{
  "hop_length": 160,
  "win_length": 400,
  "arch": "conformer",
  "loss": "cross_entropy",
  "residual_init": "zero_last",
  "beta1": 0.9,
  "final_lr_fraction": 0,
  "weight_decay": 0.4
}
Rows from block 5 of a small sound classifier, named by matrix and row number. Rows with one number belong to one neuron. Each number is 128 + 24 x the weight over its row's rms, rounded and kept within 0 to 255. All counts start at 0. Numbers have three digits each.
After each neuron's rows are labels from the 100 clips, of 14848, where the neuron reaches its largest size: "strongest on" is what is common among them; "loudest" is the band of the loudest frequency at the time of the peak. Only what is clearly more common there than usual is listed. The data: read English sentences (LibriTTS-R). In brackets: how many of the 100.
# gate: first MLP gate (model.blocks.5.ff1.gate.weight, 320x160), inputs 80-159
# fc1: first MLP up (model.blocks.5.ff1.fc1.weight, 320x160), inputs 80-159
# fc2: first MLP down (model.blocks.5.ff1.fc2.weight, 160x320, transposed), outputs 80-159

gate.8:169138140134143120125092046144155148120090144093108177139123153111159136136119103143098138184142128158151096142112118138110153142125145124132138151138104073108149119084106134150091134139108125153110106150097146103121085110116153147144107119
fc1.8:132135107169175126131169136143166137127156096120090151146116140131127126129160124112113146131117118147117126138116141084175097137125095101150100120157132189146114090152122129106135121082112131107132096132107136117118148158128084136084112140
fc2.8:098138119097118082078109152136090135174108093117135141123129152131147139104149157132168122122157142107188162108153150075079111110124116150026122133127100091124158134151164087120138169149121121106152159155136155129095114091121155092148123137
strongest on: voice: female (96)
loudest: 250 to 500 Hz (33)

gate.127:151115099113146180072136152130158168118157156101152110127145128108117158145091117139124189160119078136158119119138146142106183097106135152090142106154129118095150130145125098115136136123127113119127107166142114122110103113092138106125113140
fc1.127:099109111128111102114110136132124096082096082130102138100120141120131099103130126147151106109146089145127125136123084074112117099120088145086127118123085115129151166138139104142132121133117119148122104132177101134157154121160137134072149123
fc2.127:137134125135104188126096105132107111149105082093163137147072131158111141146136156113139082141091186116106112146122167146114099129099140149136112135137120101154137136130153101172108151186115094106128122146147139133172153117120148112146140117
strongest on: voice: male (86)
loudest: 250 to 500 Hz (49)

gate.20:144134175149110114130155098139124147127131123125139173125142127156150141113140121153129150117128125150127168114061099122098134067176152107131142115121112141100105156148148107132084131132095141131153153148086137142133157149134071126106110159
fc1.20:146154104100130105127081141133141134102081118124128175101135113127130133119135115140112197130171145148114112157118147153129122111109092145156120109110127109134138126104134157129131144134116174168117144103091168133159141114067117166137146128
fc2.20:122139164134124109151145143099115130145098085107112129175127175151122149133140119131113139158137157173175147126132104091126139127208128068115101120133130096115145138144154083130121143169083162115146157121150135093155128102144134152079112119
strongest on: voice: female (95)
loudest: 250 to 500 Hz (50)

gate.188:179173109127109099168082135110106156129125170138157105078153126122146153166156157110122124096112165133134114139111113155123131072133158152161140103067140163106118118110099119143085118105158139139090168094132117123102131132142122151129127154
fc1.188:081108087141139133080185152131085113118127112089109153094119140098083099174102155163127176136162152078147122151148097100117185103185143102098160129122162130107144120098122131151142119152103111091116140138115101114145114131138151079108123143
fc2.188:127144111123137099150133130121161138070135164137103137124173160110168119099117175132136158139162128125165155118143093106143172130113134081092128125124129147119156124143073151092148149092161163094144139139119149113110109084124118128134126088
strongest on: voice: male (79)
loudest: 250 to 500 Hz (45)

gate.91:187099152145094126133125153166115095153110124112141121138156163115119139164142144171108150163144127093120071140147078133126194115126101140103145083111110180131087083122106127125118103109118114128176123117141147140095136107130143095105112108
fc1.91:154076121171116108150127167106181131153142145083117064148157176163122119133084122150126142145122131166105126101165137138107146131104135123147142094126130129128101097109146117102114114151172137101136146132135088147130105146100151136117138102
fc2.91:070149144122124097128148121141147127123157112141126094136101157119121099093148107139108129138139122143158105111129110136124176120142092097112144151132138159154171115158125141076189150105068131096163113145084088135143120131142129137076110094
strongest on: voice: male (99); the word "the" (76)
loudest: 250 to 500 Hz (42)

gate.44:105114143138095120122078150175125162105100127096094084135164134102124136119142189170130119120166175167144145138125151101131123147092084136187130128079143122139102113102119124146150105117167143108083129165146142163131163139123152155137152147
fc1.44:132119148110130089151105074135142108161147121110112094124116142104163165152145147195093129132147142075133100125114177136092139112123138125190149123095134110122148098127137123125163109160160107111116149142137125131148126119146100152137178113
fc2.44:094170148133129132111111123142121122163123144135154130160119121122131123164151148126136152165124102126126108135117141172179175122107129149168124126121141161121134125142107109120132101126118080107116085100114123117160118113128139097098099100
strongest on: voice: male (96)
loudest: 250 to 500 Hz (42)

gate.103:133121122100154126155149109116101169144164168137122133148207124145122118165095123143128107107095131074126123132102122075146107115151107103141135099117100107133131167127136142114116106161153141141090117122147084110117138116109083137148112148
fc1.103:161135111143132119128154152171129101118141166134142162155141098108142101114141154121144127155134125160131104134136131190122160154135082151089114174148075133137137115133105116115108134120139061135122141150106092141183134104129104128099098139
fc2.103:156144167162120124134136112105112171128156170145088110162164131124119122129087054128102144166154124134163117124136101104140152107145145081144125109165133150094081116156136145106096127116033158096143141105108120122126154155133125137131138121
strongest on: voice: female (96)
loudest: 250 to 500 Hz (43)

gate.278:144119113103077116142126131111172161141169141088169097131130115113149137133165126102109111154128097119123125140089111155112163142106115123104148138142097113104076155106094151131129127110109157128162139166123114079077122130127143130150077148
fc1.278:141179130123143119122107105100092119113149121123131131119128142174180113089136149127109108105133129156129092129094125145121116146103141135128173105137078099129124127096114142169128102161139072138135133127134122135057131064103090112124160101
fc2.278:142122129126153163155128122105126125144120137122138126126133111114157129099154132137149134064105084137128122132127129142079115146100116165133143131117138122141151112113255136129143088127150150106088106118143090120128119139141109131121130130
strongest on: voice: female (97)
loudest: 250 to 500 Hz (42)

gate.33:101139140134130119160107113139142140168124141141112155116124132169130144107155135134133154120137119156168123106151109105170144168147113127133124140148141172156085140133085142161121095152169141081109081124130147115104127126132140084088132088
fc1.33:132154170072088093095106146140116160116151095156168101092135154133120091158122115160128152103127135166123141115178112100162094112166135126147156129165136151153103100114090137157087108122107130135150169107128117133135144121148167100142113117
fc2.33:170131121127113129123145142134181126097190138131096098069158090111119098184111101120105143136134125129081123128133183168090155165126132159146152120137116100131108115134168168142128147055133130164138110103098108129104114133119134165137149133
strongest on: voice: female (80)
loudest: 250 to 500 Hz (54)

gate.284:118113119175150139153119119157103162098165145071151118116130109103114073121144118158174113147097093117144122101148129136140144115100119132100141116140127110154120112143138105094080138092107152133139137126120132162119141154119102141118114167
fc1.284:098108173176136109168124160111114172141112183144130095133148113129133132098099061154106123116133152134143122102127150116101163156120150123109131103127117172134097111131131129107101145126121086132139191135111121102126143149129108158104143120
fc2.284:118080134096109134122100123157122099113140116126095091164135153130132117117133139143114103131143158116156117118129130105147161116088121059148138139143120141133133128115000144120127134144114136091116105123102105103102128132100114119141115091
strongest on: voice: male (100)
loudest: 4000 to 8000 Hz (57)

gate.49:124156155099118113139191099120096137121104128154117135132152134140151164164099159123072106115125148116140095102109125139142158109128151111154111144136143124096113149106137104071106109152147105100094092169122125114132069109117150140129101093
fc1.49:083131113104141150144115127174141109128126144107140115119132158120114142114123109148159116130130111119072129168128173139148087125127100146147107131102137167157100137103089159107150168131139098159116104131161163135159092133150154140085116075
fc2.49:169148104126120113151135136141143127190142158136113140122103128108137126172113124127127107161130122145123127115122137109062139126130135154103128130145109146118101112151255124117120161121084096105134120125105152127123134125123177085145132115
strongest on: voice: female (98)
loudest: 250 to 500 Hz (30)

gate.25:122132107166109136169127133156170168102128116119123105123080088154163174173142148142114059115133140105164139104129139152146150146132154113154140125090151112124100129104116154151117139122121175145120106151133135102122086113120137151136060125
fc1.25:122167131106111123104125152099098123144126166097118123122096079105117141111090147138118090116133113095109118126119149172074147120115157088099135157117130138164111157109091139157144117154190142118125105171113152125108116116117124135165118125
fc2.25:091150122130122139100123122144147103092133086107152120067092141125143107072155138135150147068111131152162135140136123148125151125094101132188138146105145122155171105104131155116146122096165126167133103108107104123151120110147070095087115080
strongest on: voice: female (93)
loudest: 250 to 500 Hz (36)

gate.195:145128127158139136145118130138092154130096119118089111171153145126136144137115177149103096124136137136129165119141141107133092137096113169106085131075124134071181117117127125119098134101130118174126154127127113116074123143129097112138143131
fc1.195:233109132142111144174147128133116124129103151144107152145083122103150127165172169142146120106156099118137135108124152134111124140138138106126125098161156117166126075135119164132120146141160113130133125126084094152155135141138111102156102107
fc2.195:151186109133131134082136128160158128130136138126133112135153142120155116118136154143109109107113125118112129134135111101130207126097112061183142133140151157131102114110120178108138187076148096156134072089087117121103115102130084127133115083
strongest on: voice: female (100)
loudest: 250 to 500 Hz (34)

gate.101:130128133141128164130102124111118099139112106158141122138130142201090150145095128103111102147132165118138158122135167117124116091096138141155109092092112108116118160121097120113127125144120109182098168132110125098093115132078156138140144132
fc1.101:125090132134078075112113138114108118103103133117080156124153125138151159102142140138111105114139159136145150103099148126122112163141144091113117129106132106181115094095115083128141120108086147140126165124121146144167148134174156144104138134
fc2.101:162087174128131144109125125113134139065137131159129124080177123137102107175093096116130095159149133136118105128133154160155157125127133151136150128135098140128046135120091109139112118137088170140101113148114108138138130137106067136122124200
strongest on: voice: female (91)
loudest: 250 to 500 Hz (32)

gate.12:157117091110159118166105117144146128125128179116106156130160130185144130109132117089124114155111140117147138135094134131148128129131111094154115132098150131119192101089132100116119108153141124127095145184104095118142119153092130098128082128
fc1.12:146141142092130102145097116137171066103127139070127096161133186123129153132121143146127108142131105147090081204129170148142156104120135130118138137120128164153115116116145130160138113102128113135113145123176113170147145124131103150107135099
fc2.12:147163099107129176122125134120118111112127150121110118160139120116148111093144145139140162099130110180177157135138112049122110132177130146144124146127141143144116117130115171118137118095156181109128140128126134132125129141157133100140144180
strongest on: voice: male (80)
loudest: 500 to 1000 Hz (34)

gate.22:123149092148158112134107113101149121127123152149095167148108151211126175084107129149154168162113145152091144127082127184113114120130144102155113134115120114127176123115119111144111103084107115118129150128130169095167109171103128131147119117
fc1.22:104149158151142160121158131115143134112096128120151159143125131148154130110104130161085182123126141126172124087120109130163095123139140123113127146122119141126091153115113062160124144160114163123149143120118098141115114142142088129114124132
fc2.22:119113122127131135136089115119109141117094133155170169139140149155129170125118176114138092131113134119112110113101168176130128112080125138118117105100130127097124150134219118146100155129113083133130107120152117112114118101104134106110101095
strongest on: voice: male (75)
loudest: 500 to 1000 Hz (37)

gate.203:169131116135144098135097198183130143136167130110116182116178127135101171133115104182137118099087152097095115127146124128129125106100123156119118088087139091139080145111126098148104162119131113118085181101105113141151166159095141084148112126
fc1.203:154136094130125151135135130123072082170176138167134154121137137140117087115113138135136175154159147116136202142104151149147124100109138121057112130093124141168119108145118164100132142116129089160117144109119129147142142128093131141088106104
fc2.203:129203114141121116103124133115116146102132134100096116191120139122139158102131131139109112148144079112171132135155100090077150147111124178127109116137126120121113125137139114121125144105073186129097180153150167139078126152140154133120135123
strongest on: voice: female (90)
loudest: 250 to 500 Hz (31)

gate.11:128114121162113136191148119128122124151141162151187099136145103116152146131160116109111121136144145105098117139096097162132112131140098102140112136097124101072131130127110115124138113138121115123037090091106099106144145091147097120125113133
fc1.11:137122097139108124116143161104132118136154149144167151142133090123157104192133171148099126159094142131148125102105138104108132133109159144122111098157110180130093127124140133102105145158130095132128109108122132098113151136122089106127087153
fc2.11:146099149121095172150165120142118142125113117143128118113143113108130135137111092099120141163136119138162130143111111091127108129173167075116104104153111151111092112127141169077096150096106156104147127105154123121140171149142205174125155183
strongest on: voice: female (95)
loudest: 1000 to 2000 Hz (27); 500 to 1000 Hz (25)

gate.47:150139115146088113154104135099086180125093113152133124121127138130156189159117189160131138101137087131128116139110119159132154103116060141139114048096123150097165125135079104130111161133133131108146144146138142124067128114097132177136096139
fc1.47:128146170087111084132130110160106149134133137140142137133151113117142179138106121130163142095108184131140115113090147123122114124147112086113184136119122087132107164146142095154098108138118153135133121095164147135149161111125095170142108149
fc2.47:129059129129125111133132120128108128160168099157105117075143156144095116117139102112139122107132136125106138145131120136165118120113124111162119119155141106142130132131068140137145104170093163120106129141136116115188195178135099132148145145
strongest on: voice: female (96)
loudest: 250 to 500 Hz (66)

gate.29:146126129182130139162134136117148169137140126117143111122175141092155136149149159118158091142141121134150124140120130149140143137115115122107115111117079138109107147158089132110064147103111098104125109074111106089101130140129122083124076130
fc1.29:133168120079135087081133127104138102122133128105072156099112081132115117090129161127093119136097137129125127086160134138109160117123154146137114133130178134126151138105133094168162136088162151128155178169118121127127126076157144129078115141
fc2.29:139187139121150116115127130111104143091138117056151111125125113099172102122120152158145145090153107123143160136168145075147141147082095165143164154133140127111136127135147111131149133118179126139137144181121153151099097113119113111165148125
strongest on: voice: female (100)
loudest: 1000 to 2000 Hz (38)

gate.230:135094098140125139104139117159096120103119118149088091118189122122131083145128174178141094110139129147144132090122131106122121085109078136120132105102154114170086133128160120140113081119134175133121128108150126114110126116133076116165123152
fc1.230:125115196105130144119114125128146123132152091116155118120122137169115131116112113104113101116176154111137157189135171134118182137088129126142151127133111117159083144168100121113133120149111155154125111143149126137125109139112131121106112126
fc2.230:149137115121131112146140134121125110130144137112092111139158094093128116122124145137137166107133147148147156148143120057201142136172127087132147143135119155143073109124107147114127130117149196122126140159131169132130129132145132144154153133
strongest on: voice: male (89)
loudest: 250 to 500 Hz (50)

gate.245:128098122079128122112113127155140109142108129141104167124144125174147151199101138146098127136159145144174118097081127145145164121143127101127085101134167115101130127110127118117119111114112115132118115131105088115098113111131172104177132083
fc1.245:089148093132117134180129148120134112121127072128114130116144122145113146148171123094105125122110159151183147081090105092100138096148121098118087145117118083142143170123123126136125125107090185125175150090132092123139152149148137169118135129
fc2.245:091064114134148145115132109121125140090108124143160160135114105156106139107138112091169129095118186120105109136101146163132095132106151192122120111121129095119124166080135095146104115144154158164114130129155095114171131113091150145114113131
strongest on: voice: female (100)
loudest: 250 to 500 Hz (45)

gate.16:117116135117176127116175140171117102119125188118091088111134117098083107114132126117127129139095129092124139087116120129087183135141120112138151097126154124111101106103166087116135130092146130172137090135143093125177103114100176132095100101
fc1.16:102157111112129137084141121121134130178053098153103100110115157142122148144151179127135132148065120120126159102093100103148127142120155112120134159106171120125114108163102118088118143130103128109112132088147145162182115113124155083129158138
fc2.16:127107180114132115134119114126163119159112143118139130169093143129098114150142142113157115126116179129077116121124171117173101125151140167147124112147141105133161142145214125160113136141112113147101130146115148147187140125116095058134135137
strongest on: voice: male (96)
loudest: 250 to 500 Hz (35)

gate.257:108094107136134102147166113119123114111070067122119148125143127168152158137147125161098124124113132135182134110134112077126098134156117123144083105108138118087128139105161128125125095162101175135136143118135118131117157132142153150135128101
fc1.257:113106117115125136166119139135131153138160119154108146106198116161124157156125100114114137134125122098109083132098103115149152087135142135131097098107172124113127137100160181126101118103118138151097149110118118143106172131133131175136131114
fc2.257:091111108148119077071130137127138111125106090109160156125103158159126145095120133105129137112128160115126130114117127152115141104115117151074138102094125118114178172105158078160144101164123091109148143160169101122131092115103117127113084113
strongest on: voice: female (99)
loudest: 250 to 500 Hz (60)

gate.74:100096131116115135161160110166115135174149123136080080138132135127107147118119134145124144167153156127148136154115114151151142148110129114131100092114089123105115122137127159088124132101096115146101130093099116153125115150126119079125109129
fc1.74:095112142132164138111144119093122103120134125138149163144121109145170121086115125135168188105082101169114170133152116140150141121162112129156112132073143123160198137100138121130115094134128154144207138126110113156172083110150100144110107134
fc2.74:131166098124151099163152136080116134111133138113140097120114103133182116057123101130131172102165105175158139153135122086133116163134112137163141144131158141144123117130163139113149095098177143118144137148124121136141132122151125136129157102
strongest on: voice: female (99)
loudest: 250 to 500 Hz (37)

gate.314:123128146156148097103145099134130127118103129113177149183125159144189113126121116130114116113145113167149121150102122099146142120116115133099106106132125126109089133155135090122128133104117106141147179121121134123117092094138127099117107121
fc1.314:132113121169117097121183176151144121133123074140101158110083123144154122139101153119102164108117152131112128133140118131135127127152133137074119073127125157112114097144141176145104122079114112122147149128091146105133132119163099091117135117
fc2.314:130160173131120122031120132149142120123111106134160146110082138136105122123100121101125147098105120124101112148110150144137141136139147130149142118137131142133099124133218104128128149139114087158156094129135131144201122131129141144077127102
strongest on: voice: female (98)
loudest: 500 to 1000 Hz (38)

gate.110:101136131100087141132094094118153123129163111102116119125104119179138106124129133146132115124117133097129101081116098134158142163119131111070109096140148138131139167110123111114129136107124136052157183169129145105126102110136121151104146106
fc1.110:106111103129151114084142173102140150114129120053104138152145134113107123100113116132119158171113132170094157134111143088140144153161117137103111120141124129136142124104145105112145118108141092129123129090124097101100143150146132135130181113
fc2.110:109139138133127107207103125136127095149090165130114178186129148143146138169125152134118156159115115106089097101116085119149106108121135106085091138123137125120146132120120096122119098163107084098088161137122110129136120125140149096108099100
strongest on: voice: female (90)
loudest: 250 to 500 Hz (31)

gate.108:148131134114124088077175144125126143178176143139122113113179119104137155159122096111120130148146095127102110118136088099116158141124123122141136132106119142142126122105136124066094160130109113092103115113092115141161105148116104096100173072
fc1.108:138148180106165094155107079150147163134111144149132159140093123114135154111129118140142127133130159083115133122096150123103075147133121127118114132118130095103128097139124123158149086132099116089149159111091131102133173115126135176152092109
fc2.108:179159105145122142120110143152125124144091144130135153139155144120126144196177199125152072151118166105124149118117145120121123107139126155091114138124091095123115126136147102147121133154153130172093113108111163114102117116124105095148116143
strongest on: voice: male (99)
loudest: 250 to 500 Hz (30)

gate.313:113144126131104115121142158133132111124116143150124125133090140128181165131133121158133105120165148146135112095131090143091055095144102122142121139073103145129156085086152128113149125113125132124123130121147078121160112122108102083090128126
fc1.313:157126110096138144119160103161142084168150168118083102158162137120131126118167121131083124147138119126115081096131115093148092109125091171112161107141104113124117143169092115175155115162156149113149138116131162147103126161119112134135098099
fc2.313:116117181131114093100124155136158157148149127091147160167068154148167134120116124128115103134075114103088094109144118127070093107097108157163104120104115116122144133122125077137127139167127092121187146114078152131150121118121141095096126118
strongest on: voice: female (82)
loudest: 4000 to 8000 Hz (49)

gate.98:146116139140090120174125088129142144115135123111127137110145139139119130121169170099147123123155126105125105120143154163148157127142118134076130118117113104134127119086131128115121144133137118106109108105146110121124097135113125099061105156
fc1.98:073098134164122071140148149142147097162136101141126140114093128139167131174122127112142114112156153106119140124074111126124100119146129109159110179139094146169128125146154130095124173102077134145125114129100145134164101159151124125126141132
fc2.98:182065088106134161167111148116128112163134175136115128131161143132100114146088116107136165133110165107085112114117150175169142130155141108109167115157104158127172126076072142130099104130154087132097132136155124140113124124116121126098132151
strongest on: voice: female (97)
loudest: 250 to 500 Hz (31)

gate.42:167127113112116109148127107111149120100146154099098090119153161158126163135117115135070125149124091122173108132112099111113182133148126145141133110114103121112117104127138066093087103136134133087141121137145112130124132141085134107101121099
fc1.42:122117106142146128135139123122127164085119138113133144171189118110085129111147086163117095142102141134138125148119162139107144134132143125152124131122133154118101091106107119159106103139157147130151154128147113102101129163087141096159152102
fc2.42:132059104115132117136125135128120156087153185151125052079167117102160108142129094164141129142139071145138134134148140120108176139139105135113156142119117122135110107158159128100163134115135169112138094128137131123070134152139132153133131153
strongest on: voice: male (95)
loudest: 250 to 500 Hz (62)