Weights of a small sound classifier.
Model: log mel input, norm layernorm, layers 12.
Rows from block 3 of a small sound classifier, named by matrix and row number. Rows with one number belong to one neuron. Each number is 500 + 40 x the weight over its row's rms, rounded and kept within 0 to 999. All counts start at 0. Numbers have three digits each. After the name is the row's rms in percent of the matrix's.
Before each neuron's rows are labels from the 100 clips, of 14848, where the neuron reaches its largest size: "loudest" is the band of the loudest frequency at the time of the peak. Only what is clearly more common there than usual is listed. The data: read English sentences (LibriTTS-R). In brackets: how many of the 100.
# gate: second MLP gate (model.blocks.3.mlp.gate.weight, 320x160), inputs 0-31
# fc1: second MLP up (model.blocks.3.mlp.fc1.weight, 320x160), inputs 0-31
# fc2: second MLP down (model.blocks.3.mlp.fc2.weight, 160x320, transposed), outputs 0-31

loudest: 2000 to 4000 Hz (26)
gate.303 091:560496566584537476515550468481503486495507488494589498559472424478504557561470528474483516398494
fc1.303 097:480431485499485490548458548530497465463397529487433579489470475453572543495475478527481516451481
fc2.303 091:607460432507503496502500475555569534524514491482427387466443443468514470548508495482484455541462

loudest: 250 to 500 Hz (50); 500 to 1000 Hz (25)
gate.247 099:522495536469499490473474488550474526499458456520469501515517530425481560442445433564447507463467
fc1.247 103:550491482551497429518570441592497511452518448485423536499524500419510455477513490540507522482516
fc2.247 119:487517512527504467518597510541454558538480559562464546541407488553491482453533536477517503489510

loudest: 4000 to 8000 Hz (68)
gate.159 152:434443512506517443510455425464541506518532519440470564534438572497473522464492563533466391507430
fc1.159 158:497509407508442547530526516535505479443604508516536478453477504495510478458500483445546571591480
fc2.159 265:410563523490534422552560467401489443510499442506528485570466479574532488533544447498534487526518

loudest: 250 to 500 Hz (29); 500 to 1000 Hz (25)
gate.121 127:534490474502503508527580479561456519498461539475489530438521501533519496621482481512542523555457
fc1.121 129:513474443426497524446533523491580399433466548551544469497423539490439515499479508560501530503547
fc2.121 158:528517547605459514473566514512496549579552529524415491485490520535466467517527472476457449440520

loudest: 250 to 500 Hz (31)
gate.76 089:545494548478479527428484483473610524459459441487457459466496544523513556481432553518494500488477
fc1.76 086:487478500492525550439428483555509425460507499520568406536483474501500463434416531570550532518589
fc2.76 076:476501531536505513466556491481536463502499529461478468514503554539454473499521545468578465382609

loudest: 250 to 500 Hz (30); 500 to 1000 Hz (27)
gate.187 121:496523474500529475530560523536494506461454488501495499526545477479534442542397474508517523497462
fc1.187 122:468491477495461523554547503486483531542513525436547494491490492437493464512482563417605488551559
fc2.187 180:568445429468530556512435459499478539429422531521476509443538475491545517507467466516471525543488

loudest: 4000 to 8000 Hz (34)
gate.65 159:434455408529545482467454480448525456560557563502531528539479560498490501425454463471480421500442
fc1.65 151:540461539501458566502498478492550483465533480486578530459504468452441458514471489430530488547459
fc2.65 249:462532490531507465569545531466523434517524503512530548501459530628567482527501504509494469555467

loudest: 4000 to 8000 Hz (75)
gate.173 083:492464474496575496503445468603554569518400497447497501549508546523483560503440562470541529496498
fc1.173 092:469621548532489502508471452531516583447518507463538516462560535471480562561506569468483388502483
fc2.173 039:457470532449493397482478475454563534509485487513452558510524520478484466496481566487498518409508

loudest: 250 to 500 Hz (37)
gate.172 071:498481485456522481538516470446489465531476536469453559502485521536490513520462555559497476514494
fc1.172 067:479524502540463480471507498420508480487462481571495557462513485523492554538487555578472476561447
fc2.172 031:469463423483560621475527460537494483492449550474571562511481450489427478508535554470541531490456

loudest: 250 to 500 Hz (32)
gate.2 088:541500492522530487445489478413460523419598464543517541519513501466475527527471513538480466541533
fc1.2 083:517466518565458530501489507511603481530545518604521463448482566547479560419499505556468533504438
fc2.2 059:436486456397492475513488552472508432504517485468521506533467530552489458458497459506519512597501

loudest: 4000 to 8000 Hz (47)
gate.174 086:522503526491448489475518480479540529539488506520448545542447484435517474471501530428512485465477
fc1.174 081:488509446500505548489546404481550513479524511521497517478476511488555426516529499520543498505487
fc2.174 058:497578521615502485476579531503459462506499454538540501466460561533529531509501588511461525509456

loudest: 500 to 1000 Hz (36)
gate.204 081:450582470572444471479465470430489542519504495533502529432533561478492490477505522465502510424486
fc1.204 078:461477510529464463554564476497533417527531513510531487435473493498436460486480601523553430498481
fc2.204 067:455571514440502597516491528497484465564504516475473489492505564609562552513519492507488447558522

loudest: 4000 to 8000 Hz (49)
gate.134 093:447388536503443535522470381452580488492470539478458548550489533498537520460443532429480577538460
fc1.134 092:482514526500475454470521560402481455516468475497477507514599499514487439495546508491464552451502
fc2.134 101:524475518484470449496430418576517600492533559493430453485556508459462529480465462453472455491527

loudest: 500 to 1000 Hz (35); 250 to 500 Hz (29)
gate.7 097:433489500464496549529472480520513515459454488548483471471495477508454518370465469459464481532451
fc1.7 092:562459505494439562487518484478530493541513485475511492503511525502508498435414413450406482398488
fc2.7 053:519527496450502590508481494459506463491509482497497606493503499478504419495483465471497519657462

loudest: 250 to 500 Hz (31)
gate.244 099:507631550519487486494570506494437506418488539456457501510536533463515493442465488418508490472430
fc1.244 102:455447467461406557499452524468550381443454501613608465453466514534453520491535397492489540440539
fc2.244 094:476469535468441493467523503472467519532513514546504572540485513549517478553568529497488462424510

loudest: 250 to 500 Hz (33)
gate.118 102:508506546575522571517593457486500529461591540418424498465487492501467473551471511469545484443516
fc1.118 104:472475504428496532483421509425493555535467513558575499517446554520496526546523471479453442453477
fc2.118 094:500522538640456486502508468508536549531518503487475459467500524499499494576527540493535508467516

loudest: 250 to 500 Hz (51)
gate.45 119:548519435476617499493553517529492530472484453529525459491536465545517515549453439549441519555463
fc1.45 121:400559463486452456545433540448463527535454523446595486514490564452441546455488477464590520533520
fc2.45 129:516394410551515578549513500524505512478475510436492506500575518462485509587488485481505510465518

loudest: 250 to 500 Hz (51)
gate.241 098:548559550535470494580438549536527550508459546449468471437521498426500484460488512455548534468526
fc1.241 103:455547454558471485507543450387482454546547526501501528512530525422489486468478507452457410522453
fc2.241 093:478551557401510457543567503470413553506504514500494508563562456507479460483454433466489504553486

loudest: 250 to 500 Hz (35)
gate.166 082:493492527470449494422506523527503489508477488440461521510525515510480506507529451490502492507550
fc1.166 090:502511536535498418406552459494422511494538496462539524538516422506478572519491480483534493465477
fc2.166 063:465550459426508493512513550523501422484507500647543504481409467550527515402450534472455496510501

loudest: 4000 to 8000 Hz (47)
gate.216 118:502530499542522531486550537488489478546483524527462531464466501534541487504449540556485493450475
fc1.216 103:450516573462485441459503483469384502487484468542460512541495537542490538458433497479448491415530
fc2.216 121:530465478446519494505435435436492476491481483469511442525535449429469474477507531534513575535552

loudest: 4000 to 8000 Hz (43)
gate.74 086:478457457503521450500537588430554489479458487468620474470517491470528491515514550508460484541470
fc1.74 086:504470550482509524539455494464453494475583422438557423458525429414448493468436498445506508544534
fc2.74 072:467551570605505477478482502420508495506490467456390433466529515529584547524494481480476521436438

loudest: 500 to 1000 Hz (27)
gate.287 069:457552521438491543520488454463493492530446480568473540468513507503505480569497576491571487516504
fc1.287 073:545490479420526474570478527413499483476489548431517483482558542501454482546472393515451490576518
fc2.287 017:550515503566478511506503471470468520507501518520459465470492506541563497502467520485532481544499

loudest: 250 to 500 Hz (31)
gate.308 094:495530482519458533477480516537471505584423537418451550535543534543482496487489468459505467442511
fc1.308 086:510491435545485535530420554492541497514474497479537556512487518468507539530521455487555518430523
fc2.308 074:545407469523473531540453548477559518515498529586525495502486468480435496481522429484478505465496

loudest: 4000 to 8000 Hz (29)
gate.248 097:463498542497471508467417425530481470471485524459566593567453524467559560568467503423538529507449
fc1.248 096:456430540527460499479492501480485465489414540578480539492416562558515502527512525500481432532492
fc2.248 070:353423500459477436503453484404482474505484533523511588488475531535459511463503486463446476497511

loudest: 250 to 500 Hz (31)
gate.130 113:482638531501551570505525512574552463511566426546455610457458453491577510525451457454489442463424
fc1.130 102:487564481483591627524508446465437473554498535476538542516527521447546597508455479527535549525448
fc2.130 108:570609557437501557461516475594508567468519456493444418446511409468551480525496445466497490537500

loudest: 4000 to 8000 Hz (42)
gate.176 110:488461495482436460562483513502483477542432484559562414449552559500469473495506558506511526506555
fc1.176 100:425534547415501551526547503491500495542516444526520529550540496565545448557515540498555492541491
fc2.176 109:517466456645497496488519505489492489520514573527547432483443513539475478495508545511450456612432

loudest: 4000 to 8000 Hz (34); 2000 to 4000 Hz (27)
gate.225 079:432404466453538511554503524537524476511521524559545493533403479483457483452449495480496470462444
fc1.225 071:492498549473516608506479508472501476512528510475528551544484492512544484565515471432512524586472
fc2.225 050:453504492570513472485503483506539425518537524476504536519509597549497464493509544498477411478476

loudest: 4000 to 8000 Hz (61)
gate.316 085:552524414511539510544418497562489536486447501512489488464444500527501575535511497509412479518474
fc1.316 083:574470499482512540529588466480599482523526507497490502477478510559562564491500493503495484543497
fc2.316 044:432564525488520423522557423491523520535525504561473529515501488556527457481536484463539483518522

loudest: 500 to 1000 Hz (31)
gate.270 087:552521487541488589503506561550524504538533538453558507513439503500509441497466487489463543546454
fc1.270 084:502457440461533567527450503440606487482501496515474409495417568475504544533450552480438447545499
fc2.270 064:456478556498598521464474491435511485502522532461376458482547527524519449536504447542516456459480

loudest: 250 to 500 Hz (35)
gate.214 089:555526513535586446505511506515477545489480445523523504513585468524612521512522527494521469538488
fc1.214 084:456488473480465497517552530524455490570473476481471537519416530466436398456465497530545500491520
fc2.214 072:528433467464507534491514489493522531513454494444499452463437444411500480485505603497484480495520

loudest: 250 to 500 Hz (43)
gate.201 100:524528546579524519446554512571516496468462549444432541506572445466478507510555467483478513513488
fc1.201 102:492501492443520448497459392514449504500511534570525489510532423491557511571457537516471499439530
fc2.201 146:484478510459425481506547487551466558525541472498527513557544498459517451542498491438475455523507

loudest: 250 to 500 Hz (49)
gate.157 090:490511496532528540496439501509561522471462518484501485487504468506516419487536470539501488516467
fc1.157 091:516479466520476466509523454543528482502488469492541565471477504556545438544502486476504521499443
fc2.157 064:461477498431495512435451546516509466499527559476584515529494553513491560467472485526482456506447

loudest: 250 to 500 Hz (61)
gate.113 075:471530458509542495512511470562554456516458476460454469515486536463517516489521571534523551463500
fc1.113 081:410545485569437570525492555430511475557538524451483484514529478533456460474524443525504566510462
fc2.113 063:530494505520574497505456476495529476483513510408551523436533499478483516523469470502512547469510

loudest: 250 to 500 Hz (37)
gate.48 130:564543498573504455443511513516574550457440485483475467401550513485470434447472536477487489572474
fc1.48 138:541497495464503549557461465537535452478526435522573476511497461530459441490464454525439490479490
fc2.48 227:489516619581452442441499503484529527548506459473488496501513532505504520563584559533508455432470

loudest: 500 to 1000 Hz (36)
gate.300 102:460512488508552541526481448515475453530536528590526539536494455433526482412474473513495483484555
fc1.300 106:565506514478464538509540558489555440484581511540595458543523462547468492492554499450479478529504
fc2.300 087:547516507519473490480424507517439509505502517501541579455563481485495542441467474527454529528478

loudest: 250 to 500 Hz (33)
gate.196 109:505520499518496545437468514444513444567526594476576496506545519523559528484508458477455485519464
fc1.196 108:528535476527522499523394496496400554565479510545587509498444522518504521532526483566519449492486
fc2.196 136:446572529489557471403515496471488511515504524564473483565488521514448542441509497540540477490545